{"arch": "inception", "model": "image classifier", "dataset": "Sentinel-2 satellite tiles (TerraMesh)", "train_examples": 145000, "image_size": 32, "crop_scale_min": 0.7, "horizontal_flip": false, "translate": 0.06, "targets": ["main land cover"], "num_classes": 9, "norm": "batchnorm", "hidden_act": "gelu", "depths": [4, 4, 4, 4], "kernel_size": 3, "stem": "deep", "widths": [128, 256, 512, 1024], "label_smoothing": 0.05, "loss": "cross_entropy", "init": "trunc_normal_002", "optimizer": "adamw", "learning_rate": 0.0037, "beta1": 0.9, "beta2": 0.95, "eps": 1e-10, "max_steps": 6000, "batch_size": 256, "epochs": 10.6, "lr_schedule": "linear", "final_lr_fraction": 0.1, "warmup_steps": 300, "weight_decay": 0.2}
Rows from block 9, named by matrix and row number. Each number is 128 + 24 x the weight over its row's rms, rounded and kept within 0 to 255. All counts start at 0. Numbers have three digits each. After the name is the row's rms in percent of the matrix's.
# b510: branch 3 first 3x3 conv (model.blocks.9.b5.1.0.weight, 128x64x3x3), inputs 55-63, a 3x3 kernel for each
b510.0 097:106110117127142137132154147109112119134142133153167144108109115129139131141155140106111116127140128141155137099109102102099114091110119115118124138147136158173151111113120134141134151162142100110101102099112090109118128128115112103112094106121
b510.1 096:103107112136143130152156143111114118149145126173167147108110117139135125158153141105113119139138126155148141096112108098099122097109112118119126155150133178177157114117123147144130171164148096112107098100122095107112128136131104105131095106124
b510.2 096:102105113130138128154159148113115120147149128175168146108112117137139124160154139109116119138139126157149142097109104100100120098111114120121126152155132180178154115119123149149130176166147099109103100101118098110113130134130106105128093109126
b510.3 117:156145113160139082161120091131123099128113056122087081133137118138127070131098090129149130138139084135105099114107139112114148124137123131113084122101045121083073133129103131113050126090074113107139111114148123134122091089139083093146096108118
b510.4 106:098117148076125161092146167074083129055110144104139147101104133076116145108147148116112130095115140113148145135133126138116110132106131069078130057102146103131146081091134060106148101137148135132123139115109132105127146141105157132093150122117
b510.5 103:109124157089120162109145166088089135065091144121138145116115140091103141123146147133128140114104134128147144137139136136115106132097120073075133058089144112129142095097140071089142115132143136138134137115106132097118141144112152134091146117111
b510.6 097:104107113128141134139157147111115121138147134161172147110111117130140129147157139110114118131142128147153140099111103100098114092110115117119123143149137168178154114115122137145135160168147100113102100100113091110115130133122110104119091108122
b510.7 097:106109115126143135136158145111112120136145134158170144108112116130140130146159141107112117128139129144155138098110102101100114093112116117119125141148137163177153111117122135143135156166145098112101100099112091110117127130116110103116092107121
b510.8 097:108107113128140128145159144113116119139150133164176145110112116131144127151160141115116119133144126150158140101112101103104114091113113117119123146154136170183153117119122139150133165172146100114100103104111090113113131137127111108123090112124
b510.9 099:106106112132139131149159142113114120142145132177178146111112118133136129159157140113116121136138129155153140100115105099102115095111113118119124148150137182186156116119125142144136176175149099116105101102114095109112132140130109108126090111126
b510.10 104:102121154079120163097144166082086132061102147109139148110108134082109143114146150130120132105108138118147146136136130137116107134101126072078129060099147105131145089092134067098145105136148135136127137115104133100124146144110155135091152122115
b510.11 107:131139155125121160130140161114087123085054134127124133136124136116080134132133141145138139134095126138137143132137148133119110134099113100067118067050136118113127118094128090052130122115130132135146131118108135098110119127121131122089139107101
b510.12 096:106110115126144135135155143111112119134148133153166145107111116127141130143157138107113116126143126143155137100109099103100113091112118116117124141152136160173151111116120132145133153163143101109098102099111088110116129128116112102114091107119
b510.13 098:098119156074124159077144159090101145074113145104141149104114141081119144101146147115117139092117139105147141137137122141115101134100127089096148080111148104135149093105148075113149100140150139137120141113099134100126159151101168139084158125118
b510.14 097:092121153081121154077130145093120153090120142103136136095124145092125137104139133100127140100127131109137126137138109139115090134098115095119161093121150101132140091120154088120145098131137140138107140115088136100115164154087168144074159133108
b510.15 100:097119136078139149084154154094106132087133137106147144102112127083136135103152137103116125085133131104155132139129124136099112129098142093103138096133145110144147096108138084133142105146146141128123136098109127096140173147104167124096151113126
b510.16 117:154148126150136093143109091131126116123117075092070067130136129131130088112087081125148137130140096123101094116106136114110151125133131128118106116108069086068062129128115122117069098074061116105137113108152124132131093086127084086135092101109
b510.17 100:111110117127142138126158148113111120130141137141174151109109117125137132133159140110113118126140133134157138100115103099102113088107115116115121135143138145177156115114121130142140143169150098115103100101110087108116131135116113103111094106118
b510.18 096:104106112127140131144157146112115118139149131166169144110113116132144128152156139109113119132142126149153140098111101102101113092112115117121125146155134171176152112118121139149131165164144100111100100101112092111113130132122112103119091108120
b510.19 097:105109116125143136128156148109112120133144134147167145105109117127138130138156140105111116125141128137152138099111103100097115090111122114117124136147137154173150110112120131143134146162142100109100101100112088109118129128113115103112095106118
b510.20 098:105109117128144138133156145109112118133144133152169146107109116128138131141157140105111118127138129139153138098110103100100114089111118115117125140146137159175152112113122133142134152164143099111102100097113089109118128131116111103113093105119
b510.21 097:106106114128138129147160142114115120140147134169176146112111117130141129154161140114115118135142127152157139100112099103103112094112114118119124145152136175184154117118123140146134169172146099112100103103111093114113128135124112107122091112122
b510.22 095:098108115104142140104140152096095107112133131115142155090091106110135131117140141082090103106137132117145134107108096112096118106120138100098112118134133118143160091093107111132132118141151108107094112095116105119137143125104133102106127115123
b510.23 095:098108118108143141104140151086088107113135133115144157082085102108134134118143145076085101108138133116144137113113105116099124113119144092093110119137134117145163085087104112134134118145153113113102118099121115119141148128112135103112132114127
b510.24 097:103105114136137127151155141113114120151144126177175150109113118140134124158156142109116122139136126154149142099111106097103125098107111120119126157149131181186159117117123151142130176173151099112107098105123100107109132138136105110135098107127
b510.25 097:106107111131140129149158143113115119141147132171175146111114117136142126156160139113116119136141126154155140099112100105103113093113114117121125147155136178182153116119122141148133171168145098113100103103111093113113129137127112107124091112124
b510.26 099:109110119129144141128156145112112118131141136146173148108108115127137131136157140107111118128140131136154136100111106099099116092107121116115121135142138152179154113113120133142136147168146099113105101098114090106120130132118113102115096104121
b510.27 100:099118154072121160085144166085087136065111149105141151105103135076114145106146151121111132095115139109148143137136122139116104135104129082087136071109150101135149090092138069110147100137149137134120139115103134104126154148101164139088156127117
b510.28 095:099103109127141128144163145111119120142157130161167142106114116132148128151154138108115116133149126147152139101109102099102116092113118117123124149161134168171150112121123142157132162163145101109102099102113092113116134131122114106122093109120
b510.29 098:106106113128140134141162145114113120137146135161177147110110117130141130146159140111115118131143129147158139099113101101102112091112113118118123143151139166182154115116122137147138161173148099114102102103111092110112129135123111105118090111121
b510.30 095:102106110130138127153160149114118117149154126170167144109115113138143123159154140109117116139142122157148141098107105100101122099112116119124122158161131177176153113121121149152130171165146099108105100100120097111114132131133109105132099109128
b510.31 098:105108114129141134143157145112114120141146133171174145109112117135138130154158140110114119132140129151151140099111105100100116093109114118119124145150137177180153114117123140145135170169145100113104100100114093110114130135126109105123090109123
b510.32 099:107107112130140133145159143113114118138147135166179147112110116131140130152161140112114118135140128149158139098110103103103115093111116118118123143150138173188157117117123138146137165175149098111102103101115094111114130134128112107123092112129
b510.33 097:102106114130142134145157146111112120141146133170169146106110116132138127153152139108115120133138127151149140100114104100099117091108116115119124146150136175175154114118125141146135168165147100112103100098114092108116131135123109102122091106124
b510.34 101:098115154073119161087143165085087137065108149105142152104102134078112144107146151122112135099112141113147146136136123140115105135105128080083136069106149104134150090092139068106148101139153136136122138116104134104127152147105162138088155127118
b510.35 096:104108115126143134135157146110113120136146133154168143107110116127141128143157139107111115129143128143155139100110100102100113092113118114119124140150135160173153112117121134145133153164143099109099102099111090112116128128116111103114093108119
b510.36 096:103108115126142134137156146109113120136146133157169145106111118131141129146157140107112117129141128144153137101112102100099116091110118117119125142150136164175151110115123136144133155165145099110101101101114088109117129130118112102116093106121
b510.37 108:107119154090118161111144165083077129063090143121137146116105134091101141127143147135120134116102134128144144134138133134118109134106123066065125057088142114128141091082133069086140116131144134137132134116107136105124140145114151134092150124116
b510.38 100:098119156073123161084144163082093139067113148105140148102110137078118146103147149116115134094116139108148143136135124140116106133103129081089135072109150102134147087099142069112150098138150137133120139114103132101126153147102164138088157124118
b510.39 097:108108115129141134136157146112113119135145133154173146108111115131141129143161140109113117129145127144157138097111101100103113093114117116118124140152139160180156114117120135145136155170147097113099102103112090112116127132120114105115092109120
b510.40 097:106106114129140131146158145113114119140148133166173145110112117132143126153159139111115119133141127152155141097110103102103114093113113117121124146152136173182153114117122139147134167170144098113101102102112093112113130133126112105121092112124
b510.41 097:106109116126143137134156147109113120135145134152169144107108118128139130141157139106110115126138128139154138100110101101099115090110120115118124139147137155173151110115120132141135151164143099110101101099112089110119127130115111101113093106119
b510.42 097:105109116126144135137158147109112120136145134156169145107110115129141130145159139108113117127141128142155138100110102101100113091110117116118124141149137162176152111115121136143135154165144097110100101099110089110117128131118111103115091108121
b510.43 099:109109117128142136135160145113111121134144136153176148111111118128139131143165140111113119127138129141157139098112103100102112090110114119119124141147140158183154114115122133141136151173146098113104103101113092109114127131118109103114090106121
b510.44 099:106108113130141134145156148112113120143142133176172149109110119135135129156154141109116121135136129152150142100114108098101121094109119118119125148146137182181156114116123141143135176169148099114109099101120095108116131137130108105127094107127
b510.45 098:104105109131137125157164144115116117147149127175173146113114116139140126163157141113119120141144125162153141098110102101104117098110108121120124153153132177179156118120123149151131175171149099111103101104114098110108131138132108111131093110126
b510.46 094:096110121107142142100139151090092107112132128116146155083090106108134129116143145079089103106137132115145139111111107113098129110118146093096110118137131120146162086090107110133128116143151110109105113098126109118144144125113134101118131111131
b510.47 102:110113119127142139125153145110110118129136132139169146107108116126135131132157136107111117124137129132153135100109104101096116092107122113115123132139135142173153111112120130138136138163145100108104102096115090105121128125115113099112099102122
b510.48 105:102117147076123158088143161079082130058110146102139148104100131073116144103144148117109127093114141110148143136131122138114108134106129073078130061106148101132146085087133060109148100137149136132122140114105134103127148142103158131088151121113
b510.49 101:098117155073121161088143167085087134064107147105140151106105134079112144107147150123115133100110139113147146136137124139117105135104127078083132068107148102133148090093138068104146101136151137135123139116103135103125151146105161138089154127118
b510.50 100:101118155072123159083145163085091138068114148103141150102105137075117145103147150116113134093116140108149143136136121137115104133105129084089139074112152103136149089097142068112150099139152137133118141114102136103127155147101165137088157127118
b510.51 098:105108115128141135139158145113114120138145134161173146110111117130138130147159141110113120130139128145156139100112103101101114091111116117118124143148137167179154112114122135143135160169146099113102101101113091109115127132122109104119091107122
b510.52 097:104106112129140131144155145111113120141147133168169144110111118132140129154156140108114117130139126151152139100112102101100114092111115117119125147150135174177152112117123140143133167164145100112102100100114092108114130131122109103120091108123
b510.53 102:113114119122141139121151148109110117123135134130160151107108116119136131127153141107110115119138130127151139101112101099097114088104120111113122126139138134165156111112119124136137131158149102112100098094112086101119133132109116103106100101116
b510.54 099:111109115129139132140160145114115119137145136159182149112110117129139130147163140114115118131140129146158139096114101102105112093112115118118123143149138164190157116118123136144137158177147098113101099105111091113113129137124111108118092112123
b510.55 100:111113119125141138125155146110112119128137135138165147107108116123136130133154140104110116122137131131153137098109102100099115089108122115115124132140138141170154110114121126138135137163145098109101100100111088106121128128112116106109099104118
b510.56 099:109108116127141135133158147112113119134143135150175149109110118126138132140160143109113119127140131141155139097113103098102113091111116117117123140147139156180155114117123134145139151172147097114102101102113089110116126131117111105114092107120
b510.57 097:104107115121142135124156148110112120127145133139164146104109117123144130133155140102110115121144129131152137099110098100098113087111119113116123134146137143168151109112120126143133139160143099111098100098111089111121130131110119105110098106116
b510.58 103:102108117113135134114147146097099109113129127119149144097098109112129126118146137094100109113133126120145134101108099105098118091107130101101111115129128122152149097100112114129130122147143102107099102097114091105128135129111124104110109106120
b510.59 099:101107112117147141124161150109117125128151145135164149104114119120145138129154139102116120121149136128150138101119107090100117085103120111120125131155147139166155109119128125152147135162147103120105092101115085100119136135113115107112098101113
b510.60 097:103108114117145137124160152108115120125153139134163149103110116119148132129155142103114117119150133129150140100113104095102120086108125113118125130157143139167156109118123125151140136160148098112103094101118086107122137132115119106115100104119
b510.61 098:107111118126141138129155147109111120132140133148170146107110116127138131137156139106110115125138131136153137099111103100099116089108121116116124137145138153174152111113121131141135146165145098112102100100113089109120127129114113101111095104119
b510.62 095:098108119108141140104142150088091106113135132117147156084086103109134132117144145077087103109136133118144137112114104115099123110119142093094109120136134119148159087088105114135134121146151113112103114098121108116139144128111133101113127111126
b510.63 102:156160156167144129168130127141133126125073075133098111150148146141099090141102114151159155146112094141102120119125160111122127138123114136120113115061066124089103144138135126079075129088101120122158110122129137123115097098131095109111119114105
b510.64 105:092110132078125140084139142091121141091135139105144142092120128085135129105146132094119122084134123105144124136120098147107085136097114093124151096136145107143146089122140087134139106145142137120096148109084135097114169148094186139083165132118
b510.65 097:106107115122143135123156151109111120129147135137166147106108116123142129133154140105110115123144129132153138097109102098101116088111124113117123133152141144172154108114121128145137136162146097109098099098114088110122132131113120106114100106119
b510.66 097:103105112132139129154159143114115120146148131175172143109112117137140127159155139112115120139140125157151139099112101101101112093111111118119126151153133178178151117118124146149131175167144100113101101101113094111111131137129110107125091112123
b510.67 104:111124154093119163110144166087085134064090145116137142116113137091102141123144145136125139116103134129147145135137137136116107132098120071072126054087142110128138093094137071088141115133142135137135138114107133097119138142114151131091147115111
b510.68 097:106107110129139129147158143113116118141151132169175146111113116133142127155159141114116118134143126154156139098112100103105112095116112117120124146154136173182154117119122141149134167171145098112098104102112093114113130136126113108122091112123
b510.69 099:108112116131144140136156146111110119137143134158174147109111116131136132146156142108114119130138130141151140100114108098099120094108122117115124142144138165182156113114122136140134158167148101112107098099118093107119130134124108101120097104123
b510.70 097:107106113128138130144158144113116119138147133162173146109112116131140129153160140110113117132142127148155139098110101103102113095113115116122125145152137170180152115119122138147135161168144099110100103102112094112115129129121112103120092108123
b510.71 100:100117149072125158080144162084096137068118149102142149099104135073121146099148148111110133087121143104150143140133120141115106134103131084093140076115152102137149087097141066115151096141151139132118143113104133102130159146101168136089157124120
b510.72 095:103104111126142130139162145112117120137156132157168144109112114130148126147158140110114116130148127146154141100108102101103114093115118116121123144158134162175153112118121137152131156166143099108099101101112092113116133130121114105119094110121
b510.73 097:107106113130140129144159144113115119140149133165173145111112118132143130153161139112116119133142126152155139099111101101102113092114113119121126147157138171182153116118122138148135166169143100111102101103113092112112131136124109106121090111124
b510.74 098:108107114129141133141158145113114120137146135161177148109111116131141129148162140111115118130142128148156139098112102101103114092112115117118123144152136168183156115117122138146136161172145097112102100104113092111114127135123111106119092109123
b510.75 103:107122155086118161102140163088085133065095144113138147118114136091104141120144149137126137114104135124144145137139134136116104136098121073075129060094145107129143098096137073094144109133146138137132137115104134100120143145112152134089151119113
b510.76 098:106105111132141129151159143112115118142147130178172146109110117134139126160154139112117119137140127156151140098112103102101116095110113118121124149151135179182155115118123144146132176170146099112103103101115097110112131136129110105127092110128
b510.77 098:104107111141144124169171142121124123167160126179165135114120123155152125169156135118122124158147126166152139100109104101106113098112113127127125170165131182172142122126127167162129181166137101109103103105112097112113130133135110115135095115127
b510.78 093:126134155106122159105139167101095126070087137107134140123123135090100136111143149133138141109104134122150152133130159125099119126089127090079122066081133104126134110111137078093139107135142132128158122097115125088126125127129125112098125099114
b510.79 097:103107113127140132144159145112114120140149134165171146109111117130142129153157140109115117130142127150153139101111102102102113092111114116120125145151135170177151113117123140148133165167145101112100102100112092112113131133121111104118091108120
b510.80 102:100118154074120161089145165084087137063108148105143149106106137077114146107147150121114134097112138112148146137137123139117105134104126078084135066105149103135148087094138066104149100136149136135122139116103135104127151145104161136090156127117
b510.81 102:133137159123120160128138161118094128089061139129127139137126135115084136135138144149141143136094129140141145133139154129116109134097114104071121071053136121118132124104134094063137124121137132137150129114108134097113123131122132124088137108107
b510.82 098:103108114135138127155160142113116121152144126176170144110114119143136125163154142110118121145140127162149141100112107096102120099106107119119126159149130181178154116119124151144129178166147098114106097101119098105107131138132103108131097107121
b510.83 101:099122154074123161087147166083090135065107148103140147104109136079114146105147148119118135096114139112148145136134127139114107132101128078086137068105149101133146089099141067105148098137149137133124140116104132099126152145105162138089153121116
b510.84 096:102108117130147138139156152108111117140144131162163149104108115131137129145148144102110117131137132141146141100112114094095129094105125115116122145146134168170156109113122138142134159160149100113114093094126092104124132130128108098126102102125
b510.85 096:105106113130141129146156142111115119142148129170168143110111116133141126155155139109114118134142126153150140100109102100100115094110113118120124148153135177177153114118122140147131169163145099110102101102115094111112130132126109104125091108124
b510.86 107:104118150085121160103145163082080132058097143112138142111109136084104140116146147131119133110105134120147142135136130137114105135104122068073129054095144105129141087087134064091139107134144134136126138114104135103122142142107152131087151121110
b510.87 108:109120157091113160113140165088078131064085143122138145117105135095095139127142148138121139118098134131142142136138135131117109134105125071065126057083142115127142097084135072083140117130145133139133133117108135107123142143113150137094151128118
b510.88 098:104107113132139130152158144113115119146145129180169143110112118136137126160154140111115120135136124158149139099113103101103116097108114118121125152150133185179152115119123144142132178165144100114104100102114096108111130136129106105126091109126
b510.89 101:118127156104120161114141162097087134074082142126134138123115140102098139131143146138131143123101134137147142136141143133113107132093117079071129062076141119124135104097140080083140121129138135139142134112105132092116134140117144128088142109107
b510.90 108:106118152087118160109144167081078128061094146116138147112105134085102143120144149132118134111103137124145145136137131137118108133105126067067127056090145111129142090084133066092144113133146134136130138117106134104124142143112153134092150123115
b510.91 116:155148124149134093138106093129125113119112074088069071130137127126126086109085084126149134128138095119100099114106138114108150124130128128116103113104069084069067129129114117112068094073065116105138114108152124128128094088128084088135094100110
b510.92 101:098119152071126159083147163082094141068115149102141148098108137075117147100145147111113134088116141105149143136132118142115105132101129082093142075112151103135148086097143067110150096137149138130116141114102133101127156145099168138088157125119
b510.93 104:103117156081115162102144168087085136062094144116141149112106138086102141120145147133120139110102136122143144134139131136118107134104123075075132061093145110131147094092138068092143110133148135138130136118105134104124145147109154138092152124117
b510.94 099:107108116129141135136158145111113120136143135156175148108109116129138131142160140110113119129138130143156137098113104100100112090109114117117123141147140162181153113115124135142136156169145099114103101099112090108114128132120110103115092106121
b510.95 100:099119155074123161085146166086092138065108148104141151105106136076113145103146148120117136095112140110146146136136125139117107133102128081088137071106148102135147090096142067107150099138151137133124141115105134102127153148104163138089155125117
b510.96 098:106109113129142135142156145112114119141144135168171146108111116133137128152158140108114119131138129148152139098111104102103115093109116117118122144149138173180154114117123137141134165167146099113103101101113093107116128135124111106121091108124
b510.97 102:098118157074119162091146167084086138063105149107140151104106137077109143108146150124115137101109139114147145135137125139117105134102127079085137067102148105136147088094140065101147102137151134136122138116104134103125151148105161138089154126117
b510.98 097:107108116128141134139156147111114120137145136159173147108110114130139130147160139109113116131140129144155140098111102103101114092113117115118123142150139166181154114117123136144136158167146099111101101100113091110116128133119112105118095109124
b510.99 099:109109116128142136134159146113111121134144135150173148108109117128138131140159140109113117127141131139156138098114101101101114090110116117116124138146138156179153113115123134140136150170146099115102102101111089109115129132117111102114091107121
b510.100 099:095122155075127161083149159087108150075116147102142143095118145082121143103147142104118139086119134105150138137130115145115101134097124086107152079113148102135142087109150071113145095137142137129114146114100134097121159147097178141086162124114
b510.101 100:110110116129143137131157147112111118134139135149174148107109116127136132140159140108112118128136130138154137099113103101100116092108120116116123138143137154181153113116123133140137148170148099112104100100113090107118126132118111103114096104122
b510.102 100:098118158072120163089144164085089141067107147108142150105106138078109143109146149122115136100112138114146144136137124138116105134105126080086140071104148106136147090096142070106147103138151137137121137116100136103126152148104162140087157129118
b510.103 103:110112116120140136119151148110110117122135135126158152106109114116135132124151141106113115117138131125149138100112099103097110088102118113113120123136136130161155110113120122137136128155150099111099101096108088101117133132107120102102103103113
b510.104 098:107108113131139127150159143114115121143148132172177147112112118135142128158160139114116120136140127156154139099112101102103113095112114120121124149154137180186154116120123142148134174172145100112101101104113095113111131136130111109126091113128
b510.105 101:099117155073121161085144166084089139066110149103141151101103136076114146104145150118112135094114141109147145137134122139117106133105129082086138072109150103136150088095141067108150099138152135134120141115102134103128154146102164137088156126118
b510.106 099:109110116122143137123156149111111119128142134137167148108108116123141130132156140106111116122142129132153138098112101100099116088108122114116121132147139142170154112115121128142136138163146097111100099099112087106119131133116118106111099106119
b510.107 102:098119157074121162089144167082089137063109148106141150103104136075113145106146148120115137096111137112147145136137123139115104134104128079085138068107150103135148088093140067105147101137151137135120140116102133103127151147103164138090155124118
b510.108 114:155153123151137107131106100132130112110105095066061080133141122120116103091081097129153131122128109106101112115104144116114151131132132129121105105103092065067078131134114111106090073067079114103143115114150130130132092086128082088128098097106
b510.109 100:088118135073131140076132146097126138101140136106141142092120122092139128102139130091117113089144125101136119127114087138108089131119123101130148110142145111145150093124136098141137105140142129113085139108086131119121172144081182134083161138114
b510.110 114:159149120164135082167120096135125098127102052131098100142142126139118070136105104140156138142130082135105107119111151112116143130132115131112079120088037127096090141135107131107050133098089117110150111115143127130115092089145082095146098107117
b510.111 096:101105116116143141109142146094090106119133128119147143089088105116134132119142137082087103114137132120143130109107102112093125107118138096094108122135131119148149089090105119134130122144142107107102113093122105115137137124110123094112118109123
b510.112 103:116128157098119163112142164097085134069081141119134139126117140100095138127142145141130139122101131132142141136139135135118104134098116080071129058078140113124134104094138076078139115129138135138134136117103134097115137140112147133087149117108
b510.113 100:099123153074124162084146164083093135066109149103140147105111137080115146103148148121119134098114139112150144137134128140114106132099127077087134067106149101133145089098138069107148100137148138134127138114104132098125152146106161135089152119115
b510.114 102:104107117116133133117145146095098111116127128125150142094096110112128127124144136090098109112129127122143131102113102103098118090107130100101113119129129127155147095101113117128128128149141103110100104096115090105127132128110122105109107107121
b510.115 099:112109116125142136130159148113113119130145136143173151110108117126138131135160142110113117125141130135156137097112103100101113090110118116118123134147142148179156113115122131143139145170149097112101099102111089107117130134117114105113096107119
b510.116 101:098121155073122162086145166082092138065108149104140147104108137078115145104147149120117136096115139110148143135134124141114106132102126080089137069106149103135147089098141067106148099138150136134122141114102132099124151146104165137089155124116
b510.117 097:104106112128141134144158145111113120141149133165171144108110117131141130150157139108113117133143127149153139100112102101101115094112115117120125145151135170177155113117122139147134164166145100112102100100112090111115128135123112104119091108120
b510.118 101:102106117113136133111143145095096109114130127119148146094098111115132127122145137092100110113134128120142130107111104103095119096108130096098113116129129122153152097097111115130130122145142105112101103093116095105126138133114119099110110103118
b510.119 097:106110117130142137136156147111113119136143135155172146106109116129135129143157141108114117128139130141154140097111104100099116091111121115119122141147137163180154113116121134142136154167145098111103100101114091110119127129118113104116096108122
b510.120 097:108109116125142137131157146109113121133143134148167144107110117127138130137156137106111116125141128138155136099109101101099113090110120113117124138147138154174151111114121133143134147165143100110101101097112089109118128127114115102112094105120
b510.121 098:107108115128141134137159146114114119136144135157176149110108116129138130145159141110114120130141130144157138098111102101102114092113116118117124141147139163183157114117123137145137157174148098112101101101112090110115128132119110103117092110123
b510.122 094:099106110126140128145159144111119119139154129160163142106113115131147125150155140105112113129147123148153140100105098105100114094115117117124124144160133166170149109119121136151130158160142101106098107101113094115115130126116113102118093110122
b510.123 098:106107116128142136136159147111112118136145135158173147108110116129139131145158140108114118130140129144155139098111103101100115091110116117117123141149137165180156114115122136143137159170148097112102100099113091110116130133121110104117092107122
b510.124 110:111121151099119160115145164088072127065083141123135140118107134096096139127142145136122134119101133130143143134135134135116108135106122068059122055081140112123137095079130072079136117127138133135133135115107135104121137140114147131091147121111
b510.125 105:107123155088118162108144166084083135063093145116137146116111137089103142122145149134122137112104136127145145135139133135117109132101121071073128057089146112130143095092138070091144113132146135137132138117106134100121143143112153136092149120112
b510.126 098:105107115130143138136156147110111119137141134163171146107110117130137131146155141107112118130139130145151139099114105100098117091109118116117123143146137169179154112114122137141135161167145099113105098099115091108117129133122109102119096107123
b510.127 100:099121152072123160084144164084092136067111149102140149105109136078116145104148150118117133095115141109150145136134125140116105132101127080086137070107149101134148089099141068108150098137151138134122141115104134099127155147105164137089155122117