{"model": "image classifier", "translate": 0.06, "targets": ["main land cover"], "norm": "batchnorm", "depths": [4, 4, 4, 4], "kernel_size": 3, "stem": "deep", "beta1": 0.9}
Rows from block 6 of a small image classifier, named by matrix and row number. Rows with one number belong to one channel. Each number is 128 + 24 x the weight over its row's rms, rounded and kept within 0 to 255. All counts start at 0. Numbers have three digits each.
After each channel's rows are labels from the 100 images, of 14848, where the channel reaches its highest value: "top examples" is what is common among them; "peak on" is the class under the peak. Only what is clearly more common there than usual is listed. The data: Sentinel-2 satellite tiles (TerraMesh).
# r30: branch 2 reduce pointwise conv (model.blocks.6.r3.0.weight, 64x256x1x1), inputs 43-85
# b30: branch 2 3x3 conv (model.blocks.6.b3.0.weight, 96x64x3x3, transposed, each kernel summed), outputs 48-95

r30.11:142079072120124087119082131127091130076121089136141055082140065121158161152144151124156135126163121156104139164154108129083115138
b30.11:136088086125121094114107099137098096127064135121130094134077139128137091133138096109124132129089126077128107109121095124143094113124130124145107
top examples: crops; main land cover: crops
peak on: crops

r30.58:162132129110132135109134140127111128130111135138142122134161124134163172167167140151169124153169147174127155172109117144103142160
b30.58:158096119111144136149128117158137096146106156138146117155102145154146137149158097140144143143101153118156141127143136091144136081154097153146133
top examples: main land cover: crops
peak on: crops

r30.8:118073072110129068109071117143104143070111080118119067069118073141119117123123157095110125095110089114099121114142152108127091121
b30.8:128122104126089070084119138129085120092102130114098133127121112126103088098128114090092097104122124096124096113089089136104084130122140125114103
top examples: snow or ice; main land cover: snow or ice
peak on: snow or ice

r30.7:144119112116124121115119134123091125115117125136138103121143108133148157153164150160158137162158157155139146156126127148110153149
b30.7:131084094108138125132119091130117089141080130124139093128079146124149113141132094126139140140083121093127124119136115099154116093121107122152121
top examples: crops; built area; main land cover: crops
peak on: crops

r30.19:162144146175133153176146147105123109153175145151154144147162146195125155131148172155154142148155143128143112149163142145111143121
b30.19:128099073106148146152112071127155106147070126107143074126078147123145157148126119153147142149095124076126160103148159127148154125128112126134163
top examples: snow or ice; main land cover: snow or ice
peak on: snow or ice

r30.59:070103106128186104130103153157126140105125102141079109103067108151131124134151154145125138141116137138148131120118145142132143146
b30.59:150136135125089112098115145149093134088137148129090144149140097150093096092149128091088091091134150143150099153089096138096093139150140149104097
top examples: snow or ice; main land cover: snow or ice
peak on: snow or ice

r30.49:173135133185124139184138149111153118135184137136160129135171134172112123103134129133125113122116115113129096115180183121086120124
b30.49:148083087125141135126138077144154095144087144101135083143073149141148153136145108149138134149093142095148155115141154119147148113148112147135155
top examples: water; flooded vegetation; main land cover: water
peak on: water

r30.16:172131129107140133107133140129109130129107133142146124134168128132158165154159119156159124154162152167134148165135109147104147152
b30.16:162098120112143133151123126162142100146109160147145124161107145159148138151161102142143143143108159117159142122142139091146138084161099159145137
top examples: main land cover: crops
peak on: crops

r30.36:162130129129124133128131135120127119129130133123142123133161125099163167164166125163166134165164154166135166165097112159119153170
b30.36:164112134131153145141137123162149101156130162125145123162116149164151146150165111152150145149111162150170152160151145107149149100162116164148138
top examples: main land cover: rangeland
peak on: crops

r30.35:156151152170137156166150152110128108159167146152153156150157151194121158136156178145144159136150125123129111146159138154110127129
b30.35:126101070103143143150095068126146109146064126102142068126073140123142146146125116145143139143096123068122149103143148123143146123123112123130153
top examples: snow or ice; main land cover: snow or ice
peak on: snow or ice

r30.28:116072072110131067109069121144103142070110073120119068067116071143117114122122157098108122096107090114102122110139151108129094119
b30.28:129122105126088068083118140131086123090103131116098136128125111126102090097129116090090096104123124096124097111089091138102085133124140127112105
top examples: snow or ice; main land cover: snow or ice
peak on: snow or ice

r30.3:083092094125192092125091160163119145094123092152090096091081094154129127137151159138128138132122129137137137119120150141134135146
b30.3:141133129124089112100106135141088134090129141131092135144133089142090087093141129085090092086133143135141089144090086138093086137142136140103087
top examples: snow or ice; main land cover: snow or ice
peak on: snow or ice

r30.31:160140142182136144181141147114155115146181140146155144142161142186119138121115162130141124119136115121119108132161153117122115124
b30.31:137094070104143137148106074137149099143064135103138074137076143135141149141136107145141137145088137073138152103142149117142147115141107138130154
top examples: water; snow or ice; flooded vegetation
peak on: water

r30.5:068104105128185104131104154159127141109125104144080108105068108152130126135151152146124137142120138139147131121118145141133144147
b30.5:150135135125090113098112142149092132090137148128090142149138095150092094093151128091089091090134150144150097153091093139095092138151139149103094
top examples: snow or ice; main land cover: snow or ice
peak on: snow or ice

r30.44:155153153173137153172151155111144110158171150157157157151155155194125161134141176135147159126152114129119114150154148144115116134
b30.44:129101066103140137145091069128142107142059128099138067129073137128140142140128111142140136140093128066126144101141143121141141119127111127128147
top examples: snow or ice; main land cover: snow or ice
peak on: snow or ice

r30.46:144139140166141138165139145133177129141166139146139143138143140161139147140120155109143138103141104139109129137154145117130104130
b30.46:139104068102137121133074084139139104138058137101129078141082137141139138131139099138137129140090142068142139104137138112137138109140109140125143
top examples: water; snow or ice; main land cover: snow or ice; main land cover: water
peak on: water

r30.23:146133135171137134171132142124173124136170131142141138133145134164121127119102147108130111102123099118104114119156149101130099125
b30.23:145092074101137131141097082144140094138064141103133081145077135145136139136144097139137133137086146074147141102137139111137136108147106146128144
top examples: water; flooded vegetation; main land cover: water
peak on: water

r30.48:141130129148103132148131121098148100129150132109136126131141128083144152152158123150151153154151140150129153150096118162118140155
b30.48:149143120157154157153164139150171135160133148087147139150138153153154168150151139161150146152139152164153172176150167130152165128148145148153161
top examples: water; flooded vegetation
peak on: water

r30.56:116072072114141069114069126151106143073113074120116072070114076146111107116133156106105134106099097108111125103133145122134104118
b30.56:127125109124086078086113136128085123087111129121092133128126106126098088093127120087088095100123125107123094121086089139098084136124139124108100
top examples: snow or ice; main land cover: snow or ice
peak on: snow or ice

r30.10:165139137186119143184141144110152117140188140133155134141164139164107136111120150126134114115128104114122097130188183118109111141
b30.10:135086082118145137127130071133146091146074133094138073131066143131143146138134106146143135143084131079134148106144146127146144119133119132138150
top examples: water; flooded vegetation; main land cover: water
peak on: water

r30.9:104074074117162073121072154155112143074117074136104078073104079145118113122135154120115124119105111123123125108118150128131118133
b30.9:137135124123083101092115136138091135085123138128091136140133099137091091089138127089086089092133139127135097137084090139094089141137138135104099
top examples: snow or ice; main land cover: snow or ice
peak on: snow or ice

r30.2:170132134174136137175134145119151125134177134137157131134169132143118124105106136125129080115116105115119100120173175104107108121
b30.2:151083092118139131128124083149147089142086146103134090148072147147143146136149100144140134146087147096152153111140148115145144109150108149136153
top examples: water; flooded vegetation; main land cover: water
peak on: water